A small masked image model, trained from scratch.
Model: 32-pixel images, encoder width 384.
Training: soap at rate 0.0011, 4900 steps, batches of 64.
Rows from block 4 of the encoder, named by matrix and row number. Rows with one number belong to one attention dimension. Each number is 128 + 32 x the weight over its row's rms, rounded and kept within 0 to 255. All counts start at 0. After the name is the row's rms in percent of the matrix's.
# v: attention value (encoder.blocks.4.attn.v.weight, 384x384), inputs 0-63
# proj: attention output (encoder.blocks.4.attn.proj.weight, 384x384, transposed), outputs 0-63
v.225 092 [161  77 138 117  88 104 153 115 160  99 131 101 188 107 148 110  75 136  84  59 160 151 154  71 102 151 160 147 147 167 124 179 109  92 107 109  98 155 161  81 156 123 115 154 110 115 135  93 114 117 155 138 120 108 119 121 137 104  70 145  76 114 115 114]
proj.225 103 [152 135 142 160 135 142  65 113 101  94 140 151 127 108  67 122  90 141  78 127 104 117 144 124 127 118  73 157 178 119  70 172 128 174 106 109 173 153 121 152 116 162 121  68 148 147 138  87 167 136 132 187 144 131 115 155 155 113 203 114 137 139 108  95]
v.226 090 [118 128 163 115 158 152 130 114 127  64 180  66 106 130 135 137 142 125  83 138 149  68 182 120 132 104 170 105 120 135 107  84 119  88 152 137 152 101 108 192  93 135 101 197  85 102 162 146 141 146 104 153 116 158 142 132 172 138 109 109 145 170 111 175]
proj.226 098 [ 78 110  54 107  92  86 186 109 164 148 197 152 111 154  84  98 175 107 189 161 160 140 121  80 108  96 100 142  61 136 113 172 174 135 102 105 137 138 138 135 141 118 156 111 113  81 123 119 154 108 174  85 137 121 117 169 179  94 120  90  50 103  96 139]
v.227 089 [ 75 121 165 133 140  74 129 149 150 134 119 105 137  91 131 124 146 181 168  82  97 184 106 108  71  87 143  78 149 151 130  66 103 151 159 124 108 119  97  84 109 116 194 101  96 109  84 132 119 134  80 157 189 118 177 152 107 118 121 164 132 106  92  75]
proj.227 090 [130 146 153 158 113 130 155 203  89 145 109 163 150  94 166 112 173 120  79 178 154 135 174 155 117 144 103 136  99 131  84  78 113 150 156 117 112 141 116  96  91 115 101 111 200 112 136 139 172 140 143 162 129 169 136 166 109 116 157 133 141 128 138  85]
v.228 081 [183 130 137 146 143 192 122 114 155 133 140 135 129  74 126 191 142 117  80 175 128 123 142 100 132 218 150 136 118 115  86  98 114 142 160 126 140 185 129 139 160 194 120 196 132 128 120 143  91 107  93  87 151 136  78 185 105 152  83 148 120 119 129 145]
proj.228 087 [ 82 158 126 138 179  98 153 134 133 129 126  68 121 149 135 112 127  76 191 122 106 171  95  82  73  55 108 136 122 196 136 146 124 120  68  86 140  91 185 125 109 132 134 112 108 164 169 137  89 130 113  93 138 135  59 168 136 101 101  98 136  84 165  91]
v.229 088 [110  92 194 115 130 134 116 131 153 122 137 128 105 162 124 173 127 116 145 154 118 145 115 120  83 114 148 134 162 132 121  80 128  70 132 163 144 168 141 127 110 164 175 241 169 118  87 104 162  74  89 186  95 187 121  94  96 130  66 108 104 123 139 172]
proj.229 089 [151 220 113 145 138 140 163  96 113 104 163 122 132 133 143 149 131 138 162  67 140 111 106 126 121 133 161 103 107 167 106 136 127 123 123 128 161 127 156  94 130 126 104 124 143 164 142 164 113 115 189  94 145  58 109 138  99 154 140 100  81 106 109 112]
v.230 099 [103 130 132 116 124 151 190  99 123 136 102 116 149 154  69 127 159 123 122  68 170  69 121 158 152 134  84 110 124 152  80 152  95  84 140 125  90 112 138 109 136 104  79  93 116  78 132 131 146 177 179 119  89 116 117 144  96  55  77 186 106 137 152 127]
proj.230 104 [170  66 119 168 140 119 176 190 168 153 117 103  99 111 138  99  90 189 142 143 124 145 102  88 136 125 132 242  92 109 141 139 105 159  97 138 131 154 123  88 137  32 120 122 118 103  82 106  97 128 173 116 114 139 154 154 179 139 105  87  98 131  85 131]
v.231 094 [160 145  69 112 135 161 207 119 137 141 147  77 109  97 177 191  81  95 158 144 152 124 140 159 176 107 120 151  55 161 180 105 158 159 189 103 131 166 124 139  98 106 184 182 118 116 136 131 186 110 126 163 151 103 122 110 146 179 153 115 136 149 134 158]
proj.231 097 [151 143 143 108  93 131 134 104 112 156 119 147  90 126  63 142 160 122 188 128 131  85 106  62 147 116 121  46 132 118 139 130 136 132 106 136 115 109 148 138 168 108 117 137 110  90 140  95 143 172 137  96 149 123 112 137 119 114 112 165 116 138 123 168]
v.232 093 [ 89 146 141 168 108 102 148 113 187 108 145 129 121 160  84 116 144 130 148 151 140  94 170 152 205 176 131 134  87 158 124  92 134 102 132 103  46 105 109 151 120 177 135 193  98  88 169 101 176 128 106 197  54 112  91 130 129 137 151 137 121  48 107 111]
proj.232 126 [141 115 160 109  53 162  83 125  72 122 109 141  83 159 172 154 174 158 138  81 160 121 110 121  87 108 137 103 117  78 112 117 126  92 116 101 117 163 115 141 113  96 169 150  70 184  97 124  78 143 156  90  67 110 124 197  59  42 129  59  74 177 180 187]
v.233 095 [108 191 120  73 150 120  84 119 151 151 101 169 134  72 133 137 136 121 189 139 141 142 125 139 119  81  81 140 147  65 112 103  66 131 112 121 144 117 186  75 119 147  96 108 154 127 127 112  73 108  94 117 156 176 161 141 135 117 128 142 150 120 141 123]
proj.233 097 [128  81 128 114 143 163 108 126 191  65 165 111  93 145  73 107 136 161 102 119 143 130  83 138  88 170 143 164 168 105 181 161 132  93 154 112 121 126 128 117 147 117 116 114 145 139  92  86  73 138 201 131  64 105 125  86 156 120  96  70 179 137  95 138]
v.234 098 [154 180  99 139  83 195 141 147  94  91  73  60 123 106 113 132 146  78  28 137 123 139 130 139 105 166 120  99  90 149 159 106  96  98 116 169 107  78  90 122 182 103 114 120 128 164 125 118 124 118 154 148  99 143 110 131 171  81 135 159 109  86 166 141]
proj.234 092 [144  90 194 180 153 120 124 131 121 155 122 125 204 155 172 107 114 130 147 134 100  92  92  70 158 124 166 141  84 139 138 174 166 122 133 108 125 143 130 141 118 115 105 182 128  66  63 163 128 185  79  97 115 106 121 100 106  78 123 132 112  96 177 140]
v.235 101 [134 153 140 132 156 156  88 127 151 126  74 108 158 128 137 142 132 115 161 163 127 186 138 193  86  97  80  45 129 101 116  70 127 113  97 120 129  88 129 113 168 115 132 106 199 168 154 108 116 128 132 146  94 180 140  79 148 135 163 133 156 169  78  92]
proj.235 102 [ 94  34 117 141 199  95 107 130 116 107 155 155  89 126 118 143 124 129 125 108 110 112  78 139 155 206 164 129 121 146 125 128 128 170 100 119 146 125 109 164  80 120 123 170 117  61 114 151 148 175 166 166  94 153 133  87  85 110  92 154  96 131 133 150]
v.236 086 [154 111  58 122 138  93  58 193 162 146 126  72 152 124 178 117 132 113  94 118 150 133 103 113 148 109 150 133 132  96  78 176 161  99 247 140  89  78 126 153 119 135 146  75 116 148 123 101 150 114 117  91  99 146 124  77 109  86 106 179 135 168 179  79]
proj.236 086 [165 131 119 170 170 174 119  87 100 149 122 109 149 127 100 177 125 113 151 122 120 114 135  78 108 101 100 111 105 202 136 136 126 125 141  85 107 127 154 172 160 138 104 163 207 105 100 160 153 173 142 130  78 110 157 141  49  96 122 125 111 108 132  80]
v.237 088 [ 76 129 152 151 118 110 155 155 131  64 151 193 180  96 114 154 116  64 152  80 125 170 163 141 135 118 104 178 119 113 127 133  92  95 150 161 144 128 155 118 128 147 103 135 114 130 140 159 151 131 145 128 126 145 158 124 134 101 174 110 157  56 110 164]
proj.237 085 [108 122  91  93 114 123  83 120  81 119  65 157 119  93  81 182 174 125 130  97 122 135 121 181 126 179  88  74 144 120 135 148 177  90  93 163  97 164 125 159 151  87  83 154 134 125 154 131 148 120 147 124 139 135 100  93 102  70 140 175 133 136 181  97]
v.238 087 [137 142 127 109 161 119 145 164 137 152 180 108 161 147  69 135 158 125 113  41 189 145  75 141 120 117 162 198 102 125 144 127 214 127 154 159 123  79  75 126 115 121 149  94 109 164  92 119  97 154 155 166 125 139 141 165 105 146 121  79  70 157 101 115]
proj.238 090 [109 149 176 152 149 125 136 102 150 114 121 108 142 140 171  95 131 138 141 159 145 120 143 136 135 109 113  98 112 163 170 113  15 121 147 132  87 166 161 161 121  62 140 208 134 110 151 104 103 100  95 100 168  49 161  67  96 134  91 176 173  75 134 180]
v.239 094 [139 164 112 138 120 155  93  52 133 174 130 163  89 130 127 118 170  94 122 108  97 176   8 129 149 122 107  87 116 150 116 145  71 158  88 122 124 174 160 167  96 116 152 155 168  77 162 121  86 112 135 123  99 139 106 125 142  71 176 153 102 120 131 158]
proj.239 089 [184 111 138 176 112 121 130 157 117 173 144  76  58 119 112  94  48 157 101 139 166 128 141 120  97 135 169  95 121 150 152 140 115 187 102 140 112  90 122 122 130 172 204  79  73 189  69 126  98 119 117 177 141 116 150 141 137 151 141 133 161 187 185 144]
v.240 095 [ 96 133  81 125  87 143 131 147 190  82  91 168 159 189 108 109 114 137  54 143  74 140 115  95 153 111  96 143 144 141 107 135 143 157  91 141 160 174 117 107 143 133 165  73 125 189  81 157 149  88 107  97 151 107 141 163 176 114 149 143 101 112 157 123]
proj.240 100 [152 111  88  94 116  98 144 137 122 123 142 106 124  96 134 145 137 123  80 109 161  87 173  90 121 168 141  89 114 144 106 140 126  79 115 136 147 112 156 111 169  70  70 159 108 108 156 141 131 142 155 174 141 104 134 144 147 111 120 163 127 114  99 109]
v.241 102 [207 138 103 159 140 130 141 107 185 125  74 117 173 139 150 135 159 212 155  89  96 153 145 150  69 133  85 111 186 145 150  95  89 131  92 109  73 165 101 128  95 120 144  77  83 150 159 120 133  52 139 124 163  76 108 126 113 114 115 131 106  77  58  84]
proj.241 102 [172 171 108 133 102  61 120 103  83 142 132 111 106 189 135 173 143 151  97 149 127 100 131 132 137 140 168 128  46 199 142 153 150 164 125 183  89 138 174  71 134 130 118 214 105 116 150 109 134 221 117 105 127 131 128 111 145 160 118 101 135 139 168 127]
v.242 086 [187 114  93 173 126 141 115 175 183  89 166 106 118 126 181 131 130  60 111 117 148 129 158 201 141 101 127 111  84 163 115 131  97  85 117 149 125 112 147 174 149 140 141 112 112 119 100 105  89 125 138 131  62 136 120  88  97 137 171 115  70  83  79 162]
proj.242 086 [127 126 154 146 143 116 164  81 117 217 115 120 126 141  85  97 182 137 123 134 110 139 199 103  79 145 106 119 163 135 122 103 187 219 116 114 104 129 107 106  90 110 175  66 118 108 150 107 122  64 156 139 187 141 126  86 111 142 111 124 159 160 140 118]
v.243 094 [150 172  92 130 154  84  82 135 185 161 105  79 107 171 127 168 131  81 130 112 158 162 147  83 142 179 182 126 123  94 153  74 179 143 130 107 138  86 183 133 122  88 148 202 163  78 179 151 189 116  83 106 137  94 109 127  61 149 109 103 112 155 101 114]
proj.243 093 [ 70 141 147 153 176 130 146 137  61  87 122 115  97 127  91 150 105 139 145 104 161 141 150  99 122  94 150 147  70 176 110 142 129 172 133  98 152 117 147 109 106 154 183 111 136  82 122 146 103 113 120 108 103 147  95 115 132 162 110 118 183  70 115 159]
v.244 103 [127 120  89 172 144 120 158  92 110 168  86 153  85 103 114 125 157 143 163  69 146 136 100  77 141  84  96 117 151 123 120 118  80 100 115 152 104  72 146 149 117 106 169 111  92 138 171 143 166 141 166 106 161 130 182 134 176 100 100 173 124 146 138 104]
proj.244 103 [113 110  85 149 171 129  94 109  86 121 141  63 148 139  97 114 138 158 207 105  97 138 180 130 120 171 125 135  94 137 100 160 111  94 167  81 105  94 187  79 108 118  99 123 145 135 137  41  84 148 128  96 108 115  94 127  95 107 143 152 166  91 126 149]
v.245 088 [115 149  79 140 127 153 116 148 116 161  85 147 120 134 140 148  95  78 194 108 203  95 136 104  53 177 154  69 129 137 102 200 109 152 103 129  58 146  68 143 132 151 193 151 111  62 150  85 167 118 114 110 195 170 180 111 128 124 136 107 158 152  84 117]
proj.245 089 [176 171 127 109 166 138  89 134 124 102 153 169 109 135 156 155 154 142 134 109 157 114 164 120 113  30 133 125 164  80 128  82 138 103 169 121  95 123 187 108 141 134  67 140 134 171 137  93 134  99 163 133  92 118  96 182 178 104 148 163  40 180  84 136]
v.246 104 [107 107 127 123 145 156 119 142 181 108  66 155 183  66 120 152  85  93 125 113 122 160  68  83 167 165 160 134 167 146  75 112 134 157 141 108 154 128 131 111 146 138 101 114 136 192 145 161  73  95 167 123  73 146 130 123 141 106 172 114  95 225 119 167]
proj.246 102 [144 139 118 157 110 108  78  93  93  99 155 126 165  99 151 141 103 136 133 110 160 165  96 139  94 136 135 130  87 102 176  94 140 105 133 157 136 113 109 160 104 108 146 111 104 164  67 124 151 170 146 134 150 126  86 101 196 143 147 120 147 125 124 153]
v.247 095 [173 120 136 100 128 151 153 157 167 149 157 118 157 133 143 129 104 126 123 138  52 133  94  69 102 161 130 137 171 166  86 149  70 143 104 112  97  95 143  77 118 128 156 111 100  50 185 138 105 138 153 179 144 168 141 123 140 168 190 172 209 118  72 126]
proj.247 100 [109 181  92 149  99 146  98 120 107 133 106 115 129 106  97 134 154 210 171 185 156 100  70 139 105 128  56  99  81 112 112  80 150 128 135 150  82  64  92 159 121  75 131 116 109 134  60  84  96 101  50  97  91 133 101 124 126  34 113 109 118 191 105 141]
v.248 128 [ 94 129 108  99 121 132 129 153 152 142  57 127 182 120 162  95 102  97 125 152 146 139  89  30  87 151 138  91 149 128  65 101 111  89 101  94  97 120 164 109 170 148 118 113 141 151 127 113  94  82 115  65 115 104 114 120 124 139 125 129 154 161  80 132]
proj.248 102 [146 192 182  99  94 112 148 133 154  88  96 156 131 110  89 143 110 174 147 149 135 152 105 133 188  86  93 177 111 150 144 148 128 148 120 181 121 114  81 120 119 136 121 143 108 155  89 112 149 170  84  94 150 163 157 139 153 114  93 143 104 161 146 139]
v.249 095 [130 184 136 131 105 125 124 122 155 149  86 160 164 109 169 163  96  86 107 155 120 183 101 142 119 137 106 142 118 134 189 102 149 130 123  79 127 139 192 111 206 147 150 140 130  95 155  85 113  56 162  85 157 128 116 132  87  75 116 130 134 183  59 137]
proj.249 098 [126 141 185 157 135 110  99 108 140 140  93 133 182 137 103 126 147 115 148 133 212  21 137 151 190 136 148 119 161 162 110 153 125 144 143 106 129 167 121 191 114 152 129 185 105 145 142 151 128 177 131 106 125 203 151 126 122 101 202 127  83 126 211 144]
v.250 111 [110 144 192 134 178 143  96 127 142  98 125 187 166 154 137 150  95 192  95 103  81 107 184 175 154 107 106 106 108 166 187  95 109  86 191 182 103 108 157 150 118 117  68 100 117  87 142 127 146 166 160 206 107 103 106 145  84  75 120  92 121 154 190 139]
proj.250 100 [149 153 144 137 125 187 115 154 109 145 136  63  63  93  91  96 156 120 184 124  75  65 107  78  83 215 140 140 119  93 117 164 117 113 114 104 163 143 129 160 113 133 152 224  99 103 159 130 127 104 141 121 117 123 159 135 134  99 178 216 180  93 117 115]
v.251 106 [ 98  75 185 130 136 169 156  97 163  67 130 129 184 160 128  97 117 115 133 199 127 134 117 186 139  96 138 121 117 175 167 123 133 128 202 132 133  98 123 134 131 142 102 114 139 169 127 105  98 131 114 166  56 139  31 151 109 144 113 130  78 133 116  96]
proj.251 104 [ 95 181 154 112  69 124 137 135  96 132 144 146  76 161 139 140 120 171  57 111 129 123  99 157 129 144  92 200 144 133 109 148  93 182 108 106 130 169 113  93 130 160 143 133 111 168 120 128 129  88 178 192 195 156 226 130 181 128 104 116 137 190 156 114]
v.252 082 [ 96 172  63 196 104 124 173 144 119 130  95 159 126 128 128  98 100 128 111  67 137 151 175 173 164 122 108 132 125 137 151 118  84 168 141 148 132 108 133 174  83  96 162 180  86  75 171 113 192 103  70 198 150 134 119 124 111 118 111 204 168  97  93 167]
proj.252 080 [ 87  87 122 114 129 175 130 158 140 185 134 101 171 157 142 118 148  51 113 107 109  93 157 101 117 118 174 170 106 168 120 156  82 127 133 104 171 134 127 102 145 125  93 103  94 133 147 141  51 117 143  75  91  95 134 155 128 175 146  85 162 130  99 162]
v.253 093 [138 122 128 131 122 113  79 168 136 142 127 116 124 116  99 148 117  79 167  93 142 121  79 134  92 144 117 169 172 138 115 109 113 147  86  64  93 203 132 122 131  91 123 164 165  65 159  84 127 155 157 130 186 172  92 131 121 138 112 102 188 118 119 115]
proj.253 087 [132  93 118 124 106 138  84 118 143  92 203 126 131  80 164 194 105 169 127 116 107 144 181 137 138  70 116 167 102 129 149 157 167  96 146 122 143 136 127  90  96  90 145 126 136 179 105 169 129 135 135  61 140  89 106 108 127 137 153 128 117 126 117  92]
v.254 106 [141  85  34 136 195 101  93 157 167 136 149  94  81 120 121 179 199 108 123 122 173 129 159 109 122 174 120 145  95 132 130  86 169  93  39 121 153 177 197 170 145 120 141 147 160 103  92 122  83 172 144 155 121 158 113 121 111 111 166 114 146 168  85 160]
proj.254 096 [108 155  70 186 193  49 183  89 167 126  84 122 155 102 117 100  84  97 176  90  86 144 126  66 134 130 167  62 121 106 119 146 126 146 119 198  87 116 107 141 121  86 115 122 105  94  99 197 126 180  50  79 172 156 103  92  77 136  90  86 160 106 121 116]
v.255 085 [ 76  96 134 124 123 161 152 128 108 128 132  92 116 165 125 185 143 171 140  94 111 141 169 112 105  53 100  86 132 158 141 150  82 194  96 142 118  99  49  76 112 178 123 108 143 143 159  59 148 112  84 202 106 132 158 122 133  86  98 215 156 104 130 136]
proj.255 091 [113 124  73  63 183 109 146  99 128 141 107 153  97 126 108 120 103 135  48 141  76 128 106 129 133 154 117 182 123 118 123 106 137 113 133 129 130 109 149 112 135 115 150 104 111 168  91 143 172  96 153  68 159 118  87 154 188 176  99 110 146 152  96 106]
v.256 096 [130 130  88  64 196 110  53 158 150 115 131 123 114 117 166 152 133 110  87 125 136 112  78  95 146 160 126  94  69 147 133  82 102 131 122 167 153 122 131 158 139 139  76 102 139 122 141 147 126 115 121 112 134 174 106 148 139  97 145 120 180 141  89 104]
proj.256 090 [117 136  61 175 137 132 159 100 136  64 130 136 175 141 105 144 128 151 155 172 127 163 119 132 150  98 137 124 166 120 144 110 169 148  98 103 112 189 130 124 119 107 124 149 172  99 134 119 133 108 138 139  94 199  90 133 158 109 159  59  80 104 136 139]
v.257 087 [199 129 158 106 150 147 113 135 104 101 130 172 152  98 134 144 165 120 172  93 117 183 103 170 139  88 104 113 101 100 117 113  59 126 196 145 141 190 122 127 117 154 184  70  95 129  47 139 165 134 134 158 117  95 176  70 136  80 149 105 129 141 124 119]
proj.257 097 [ 89 112 139  86 202 111 115 114 153 167  71 131 139 137 146 167 107 125 211 153 110 108 150 108 136 153 149 131 222 167 124 220 168 101  83 167 106 131 109 173  91 117 132 177 146 102 167 132 152  85 135  96 179 160 111 158 142 140 158 135 153 159 133 163]
v.258 092 [119 120 129  90 151  93 104 143 181 113 140 137 152 113 115 127 118 100 109 160 131 132 140 223 120 102 165 131 116 116 148  97 120  82 147 190 133 193 173 197 162 119 104 100 185 122 159 124 129 171 120  77  90 129 109 114 121 154  80 148 107 125 160 119]
proj.258 106 [115 143 145 198  23 183 141 168 133  97 148  85 119 152 124 105 116 148  97 100 108 128 164 118 133 123 145 149 103 118 165 164 133 172  78  87 175 133 147  98  91 143 130 165  55 133  94  71 119 135 115 151 101 139  98 114 170 202 118  65 153  59 147  67]
v.259 111 [ 85  95 122 171  54  87 133  59  89 175 154 204 107 186  99 138 157 120 163 130 164 149 106 140  92 123 104 125 132  70 136 154 121 108  76  97 164 166 137 145 128 160 141 164  96 119 133 103 166  89 144  88 133 160 176 114 162 110  65 136 126 114 123 161]
proj.259 104 [108 106 160 122 118 151 100 116 164  51 161 102 100 142 167 142  86  95  99 145 167 204 127 101 107  81 169 130 137 142  99 126 174 138 155 171 108 153 106  81 154  86 129  68 129 146 158  99 101 147 146 132 118  30  80 124 105 140 122 162 133 108 115  94]
v.260 108 [ 79  74 145  70 148 167 163 126 164  70 130 107 154 129 119 114 121 140  52 165  49 152 133 128 126 113 159 129 106 136 103 109  72  90 120 178 153 164 158 139 129 144 103 115  93 151 130 174 106 182 152 119 136 140  98 136  77 131 125 134 127  81 152 132]
proj.260 103 [127 100 145 185 138 117 191 110 100 133 145 109 138 112 183 171  89 120  81 147 170 148 118 169 180 124 113 120 136 109 131 118 105 145  77 137 129 125  71  98 111 156  92  73 124 151 100 129 174 110 149 171 185  68 151 141 224 133  97 154 118 133 141 154]
v.261 090 [ 79 108  94 105 128 153 144 124 131 123  63 205 135 138  78  89 132 116  87 101  89 162 116 110 124 129 172 136 123  98 126 117 118  72  95  99 127 137 119  88 178  51 126  96 107 109 133 132  97 148 122 130 195 185 177 152 205 114 195  88 102 111 113 161]
proj.261 087 [171 134 117  90 177  98 118 132 139  92 156 115 146 137 205 179 128 116 135 163 162  67 119 136 165 147 122 109 150 216 103 100 135 181 204 116  81 116 105 156 140 118 112  88 113 138  72 104 125 141 144 148 105 159  83 121 114 142 104 189 130 164 106 129]
v.262 093 [ 70 116  95 133 202  80 139 137 159 147 174 150  70 137  91 158 154 161 161  47 168 162  92 108  81 139 107 104 111 160  89 149 126 113  90 106 113 172 112 145 138  90 127 138 103 168 129 150 117  82 108 140 136 134 125 137 103  75 125 189 150 194  90 132]
proj.262 084 [163 181 133 120 146 159 151  81 118 144 129 104 208 124  96  97 155  94 147 111 120  79 116 125 142  89 119  91 179  92 132 124 110 162 122 146 119 143 142 139 127 129  80  96 189 122  37 112 104 139 177 121 104 105 116 197  86 177 125 107 104  83 110 150]
v.263 111 [138  95  69 139  54 113 177 147 163 123 156 207 202 140 135  61 126  95  85 172 114 167 132 152 178 100 168 120 114 102 139 131 154 132 101 148 175 127 188  85 135 132 116 167 113 139 115 200 120 179  95  89  97 126 157  78 168 106  73 135 106 121 153  85]
proj.263 102 [171 124 150 167 113 151 114 125 112 120 113  99  99 104 159 140 135 112 145 103 145 147 130 121  90 190 156  53  97 165 109  71 139 105 179 130 147 130 110 117  72  75 148 122  74 109 145  93 120 123 140 138 120  80 118 152 142 115 172 150 113 158 141 161]
v.264 101 [123 122 146 134 150  46  80 189 133  97 154 118 138 166 139 188 163 105 161 106 129 154 125  99 131 213 130 112 107  66 151 118 137 163  89  86 177 128 160 160  94 137 143 150 137  78 130 108 156 198 157 138 146 160  81 145 110 128 163  78 181 123 143  94]
proj.264 095 [157 108  86 145 151 171 120 103 132 132 122 121 103  78 117  65 104  98 123 102 103 110 122 128 163 139 166 127 154 101  88 172 127  94 102 150 110 108  87  99 144  67 136  87 158 179 103 176 167 103  30  95 134  83 156 153 104 148 107 182 101  81 103 142]
v.265 098 [139 109 128 155 143 148 195 101 125 159 171  88 110  72 126  71 140  71 111 148 114 100 143 163  89 186 212 117 156 175 135 180 117 166 184 168 119 125  61  82 116  89  89 118 136  56 130 120 127 134 122 172 128 165 116 158 103 118  85  62  99 144 210  86]
proj.265 099 [169  90 130 128 141 163 114 132 124 150 106 184 129 113 131 115 158 139 106 125 152 176 147 160 101 117 129 117 157 124 123 146  99 127  22  86 178 110 191 150 112 126 107 112 214 191 144 171 132 104 144 134 107  72 139 111 121 117 143 130 108 178 101 103]
v.266 087 [135 147 125 183 187  82 189 110 118 125 151 106 101 146 160 118 148 118 151  76  64 101  54 134 111 122 130 129 133 125  71 195 153 121 148 104 147 141 123  58 126 109 134 112 107 155 142 204 152 148 131  84  59 128 128 131 120 140 135 176 121  95 146 100]
proj.266 093 [122 119 120 116 126  96 104  79 134 136 155 159 152  60 134 156 159 129 147 169 152 161 172 121 108  93  97 119  80 123 116 144 113 176  98 144 140  97 161 150 143 140 101  69 135 144  93 143  80  99 131 101 123 138 181 106  82 143 117  81 150  68 102  96]
v.267 103 [ 81 125 155 140 133 139 114 138 138 103 103 157 193 163 176 120  69 106 115 103 114 140  86 116 185 216 192 196 193 132 113  92 124 116 115 104 163 141 178  98 110 171 132 198 188 160 119 107  75 181 137 131 159 114 112 173 152 109 163 165 163 102 104 111]
proj.267 094 [125 121 134 105 139 112 210 134  75 153 150  97 161 160 126 114  81 162 128 145 182  94 165 109 111  83 120 124 128 115 107 137 141 130 139 150  94 169  67 133 115  74 132 112 107 154  97 176 187  95 109 110 135 147 144  89 138 162  93 128 115 120  83 181]
v.268 089 [151 115 115 146 102 142 163 137 109 141 124 151 156  62 144  50  96  73 138 107 126 150 145 106 146 137 190 131 142  97 125 182 126 227 139  96 114  95  83 136 160 106 158  86 117  86 111 127 126 112 126  57 134 140 140 112  75 125 157  75 123  89 115  76]
proj.268 092 [101 141 156 122 112  64 126 104 129 122 161 127 142 118 166 112 109  69 153 139 137  38 169 150  78 130 144 122 110 138 194 124 114 113  62  91 114  98 139  80 166 135 144  95  78 194 135 132  87 190 145 114 116 148 138 148 117 184  74 186 115 145 168 143]
v.269 089 [126 129 183 121  80 121 111 135 152 156 105  83 106 159 161 128  91  68  87 113 126 148 112 121 157 120 120 161 141 152 132 115 126 143  76 124 159 136 141  74  65 117 108 136 137 128 161 137  65 114 113 134 114 141 153  89  91 111 156 143 140  84 111 140]
proj.269 084 [127 112 111 152 100 118 104  70  75 133 120  80 159 157 150  95 142 171 123 125 125  80  68 192 136 135 125  88  81 145 123 142 103 216 136 146 121 114 105 159 171 148 163 121 152 148  93 180 174 147 113 111 135 121 138 102 115 136  93 137 127 162 167  95]
v.270 097 [ 78 137 151 104 147 157  77 165  75 148  87 107 117  89 146 126 125 131  83 162  76 174 137 137 151 230 159 128 113 124 106 185 111 117 162 117 120 121 185 223 146 102 138 146 137 121 111  97 103 118  78  63 118 135 153 104 123 172 119 122 138 157 106 170]
proj.270 087 [ 95  77 168 144 132 164 203 103 141 118 154 144 133 116 109 135  89 154 222 189 146 112 101  61 121  68 129 121 163  91 157 124 110 123  76 109 188 132  26  22 111 125  93  83 132 106  92 180 117 108 126 136 141 113 144 162 174 147 132 151 132  88 167  84]
v.271 099 [122 125 108 143 144 113 123  79 163  67 162 139 178 122 186 120 113 157  69  81 111 121 169 131 194 167  60 120  88 163 104  61 134  96 142 191 120  81 114 120 125 138 102 101 149 116 144 100 113 113 139 122 140 130 118 170 149 120 177  80 122 166 136 116]
proj.271 091 [112 179 141 113 133  78 193 111  97 196 102 127 122 129  84 121 156 128 153 147 108  86 140 155  74 161 119 159 141 103 172  87 126 108 170 107 123 134 150  97 124  73 135 160 141 156 143 166 122 175 129 143 136 143 110 112 182 180  84 150 106  97 152 152]
v.272 092 [178 156 137 159  85 122 145 155 159 183 118 186 175  84 130 146 179  35 104 132 146 126  84 123  42 173 199  96 144  77 176 126 172 145  57 122 127 171 137 104 153 160 112 160 155 115 168 139 150  87 107  80 171 137 170 138 159 116 111 168 172 143  61 159]
proj.272 092 [ 86  90 142  91  98 162 109 170 150  90 104  94 138 111 132 102 105  96  98  66  99  85  83  99 117  40 113 122 167 180 108  75 129 165 208 142 186 112 110 192 125  95 124  32  96 153 117 150 138  86 137 175  97 118  96 128 119 137 137 123 117  80 119 101]
v.273 087 [165 122  96 172 122 117  99 141 155 145 188  72  99 183 174  85 141  83 115 124 128  85  90 120 150 173 189 133 129  81 134 133 130  90  88 113 110 145 151  87 116 114 159 103 132 112 104 152 141 173  83 121  98 151 133 123  96 184 121 122 116 148  59 107]
proj.273 091 [152 135 116 146 169 155 126 161 100 171 122 149 137  66 115 145  82 111 149 156  72 151 174 147 129 114  94 121 126 199 111  56 113 160 143 167  95 142 131 139  78 131 196 100 124 145 142  97  97 134 118 153 112 107  90 128  87 130  81 103 103 104 116  96]
v.274 104 [ 91 144 177 115 180 160  78 104 147 116 139  50 185 135 179 139 119 151 121  99 145  98 113  66  93 144 124  95 150 110 112  96 137  91 124 107 186  98 142 154  85 135  66 181 136 131 113 124  87 108 111 155 116 195 136 121 116  79 141 184 189 139 194  92]
proj.274 104 [ 79 169  92 155 104 158 234 188 121 182  95 148 135 121 101 140 141 159 122 134 141 160 141  86  72 130 110 175 121 177 122  93 115 176  91 136 129 180  81 115 121 208 116  63 103 185  81 128 137 148  73 143  81  84 152 155 131 188  96 139  96 163 140  98]
v.275 093 [ 82 127 108 144 119  56 156 125  61  99 175 165 126 145 136 132  91 102 101  91 191 141 168 107  78 146 154 155 112  86 126 149 107 143  92 125 105 173 131 132 197 128 165 151 170 103 149 128 149 123 124  81 145 116 106 107 184 135  47 121 132 108 119 147]
proj.275 094 [159 177 181 115 103 127 123 119 156 169 189 112  85 101 114 125  81 109  80 137 171 148 120 138 142 115 105 122 182 107  79 130 132 140 189 108 136 141  96 150  96 105  75  63  94 196 138 110 130  86 166 175 120 122 107 159 105 118 149 127 126  96  81 122]
v.276 102 [206  87 109 115 181 111  59 159 162  72 140 108 126 166 137 192 161 142 143  81  87 102 159 120 138 124 188 129 168  87 177 122 156 120  54 142 109 130 107 125  86 136  60 127 154 121 128 113 151 132  99 144 146  76 139 155  99 146 114  99 146 105 134 122]
proj.276 103 [153 114  64 159 146 135 124 135 117 172 128 133  72 154 136 107 112 108 122 118 117 177 158 132 139 173 155 132 148 111 118 158 162 208 119 160  98  77 159 101 139 135 151 141 152 121 134 156 141 145 122  94 161 168  59 160 172 157 103 125 142 106 108 119]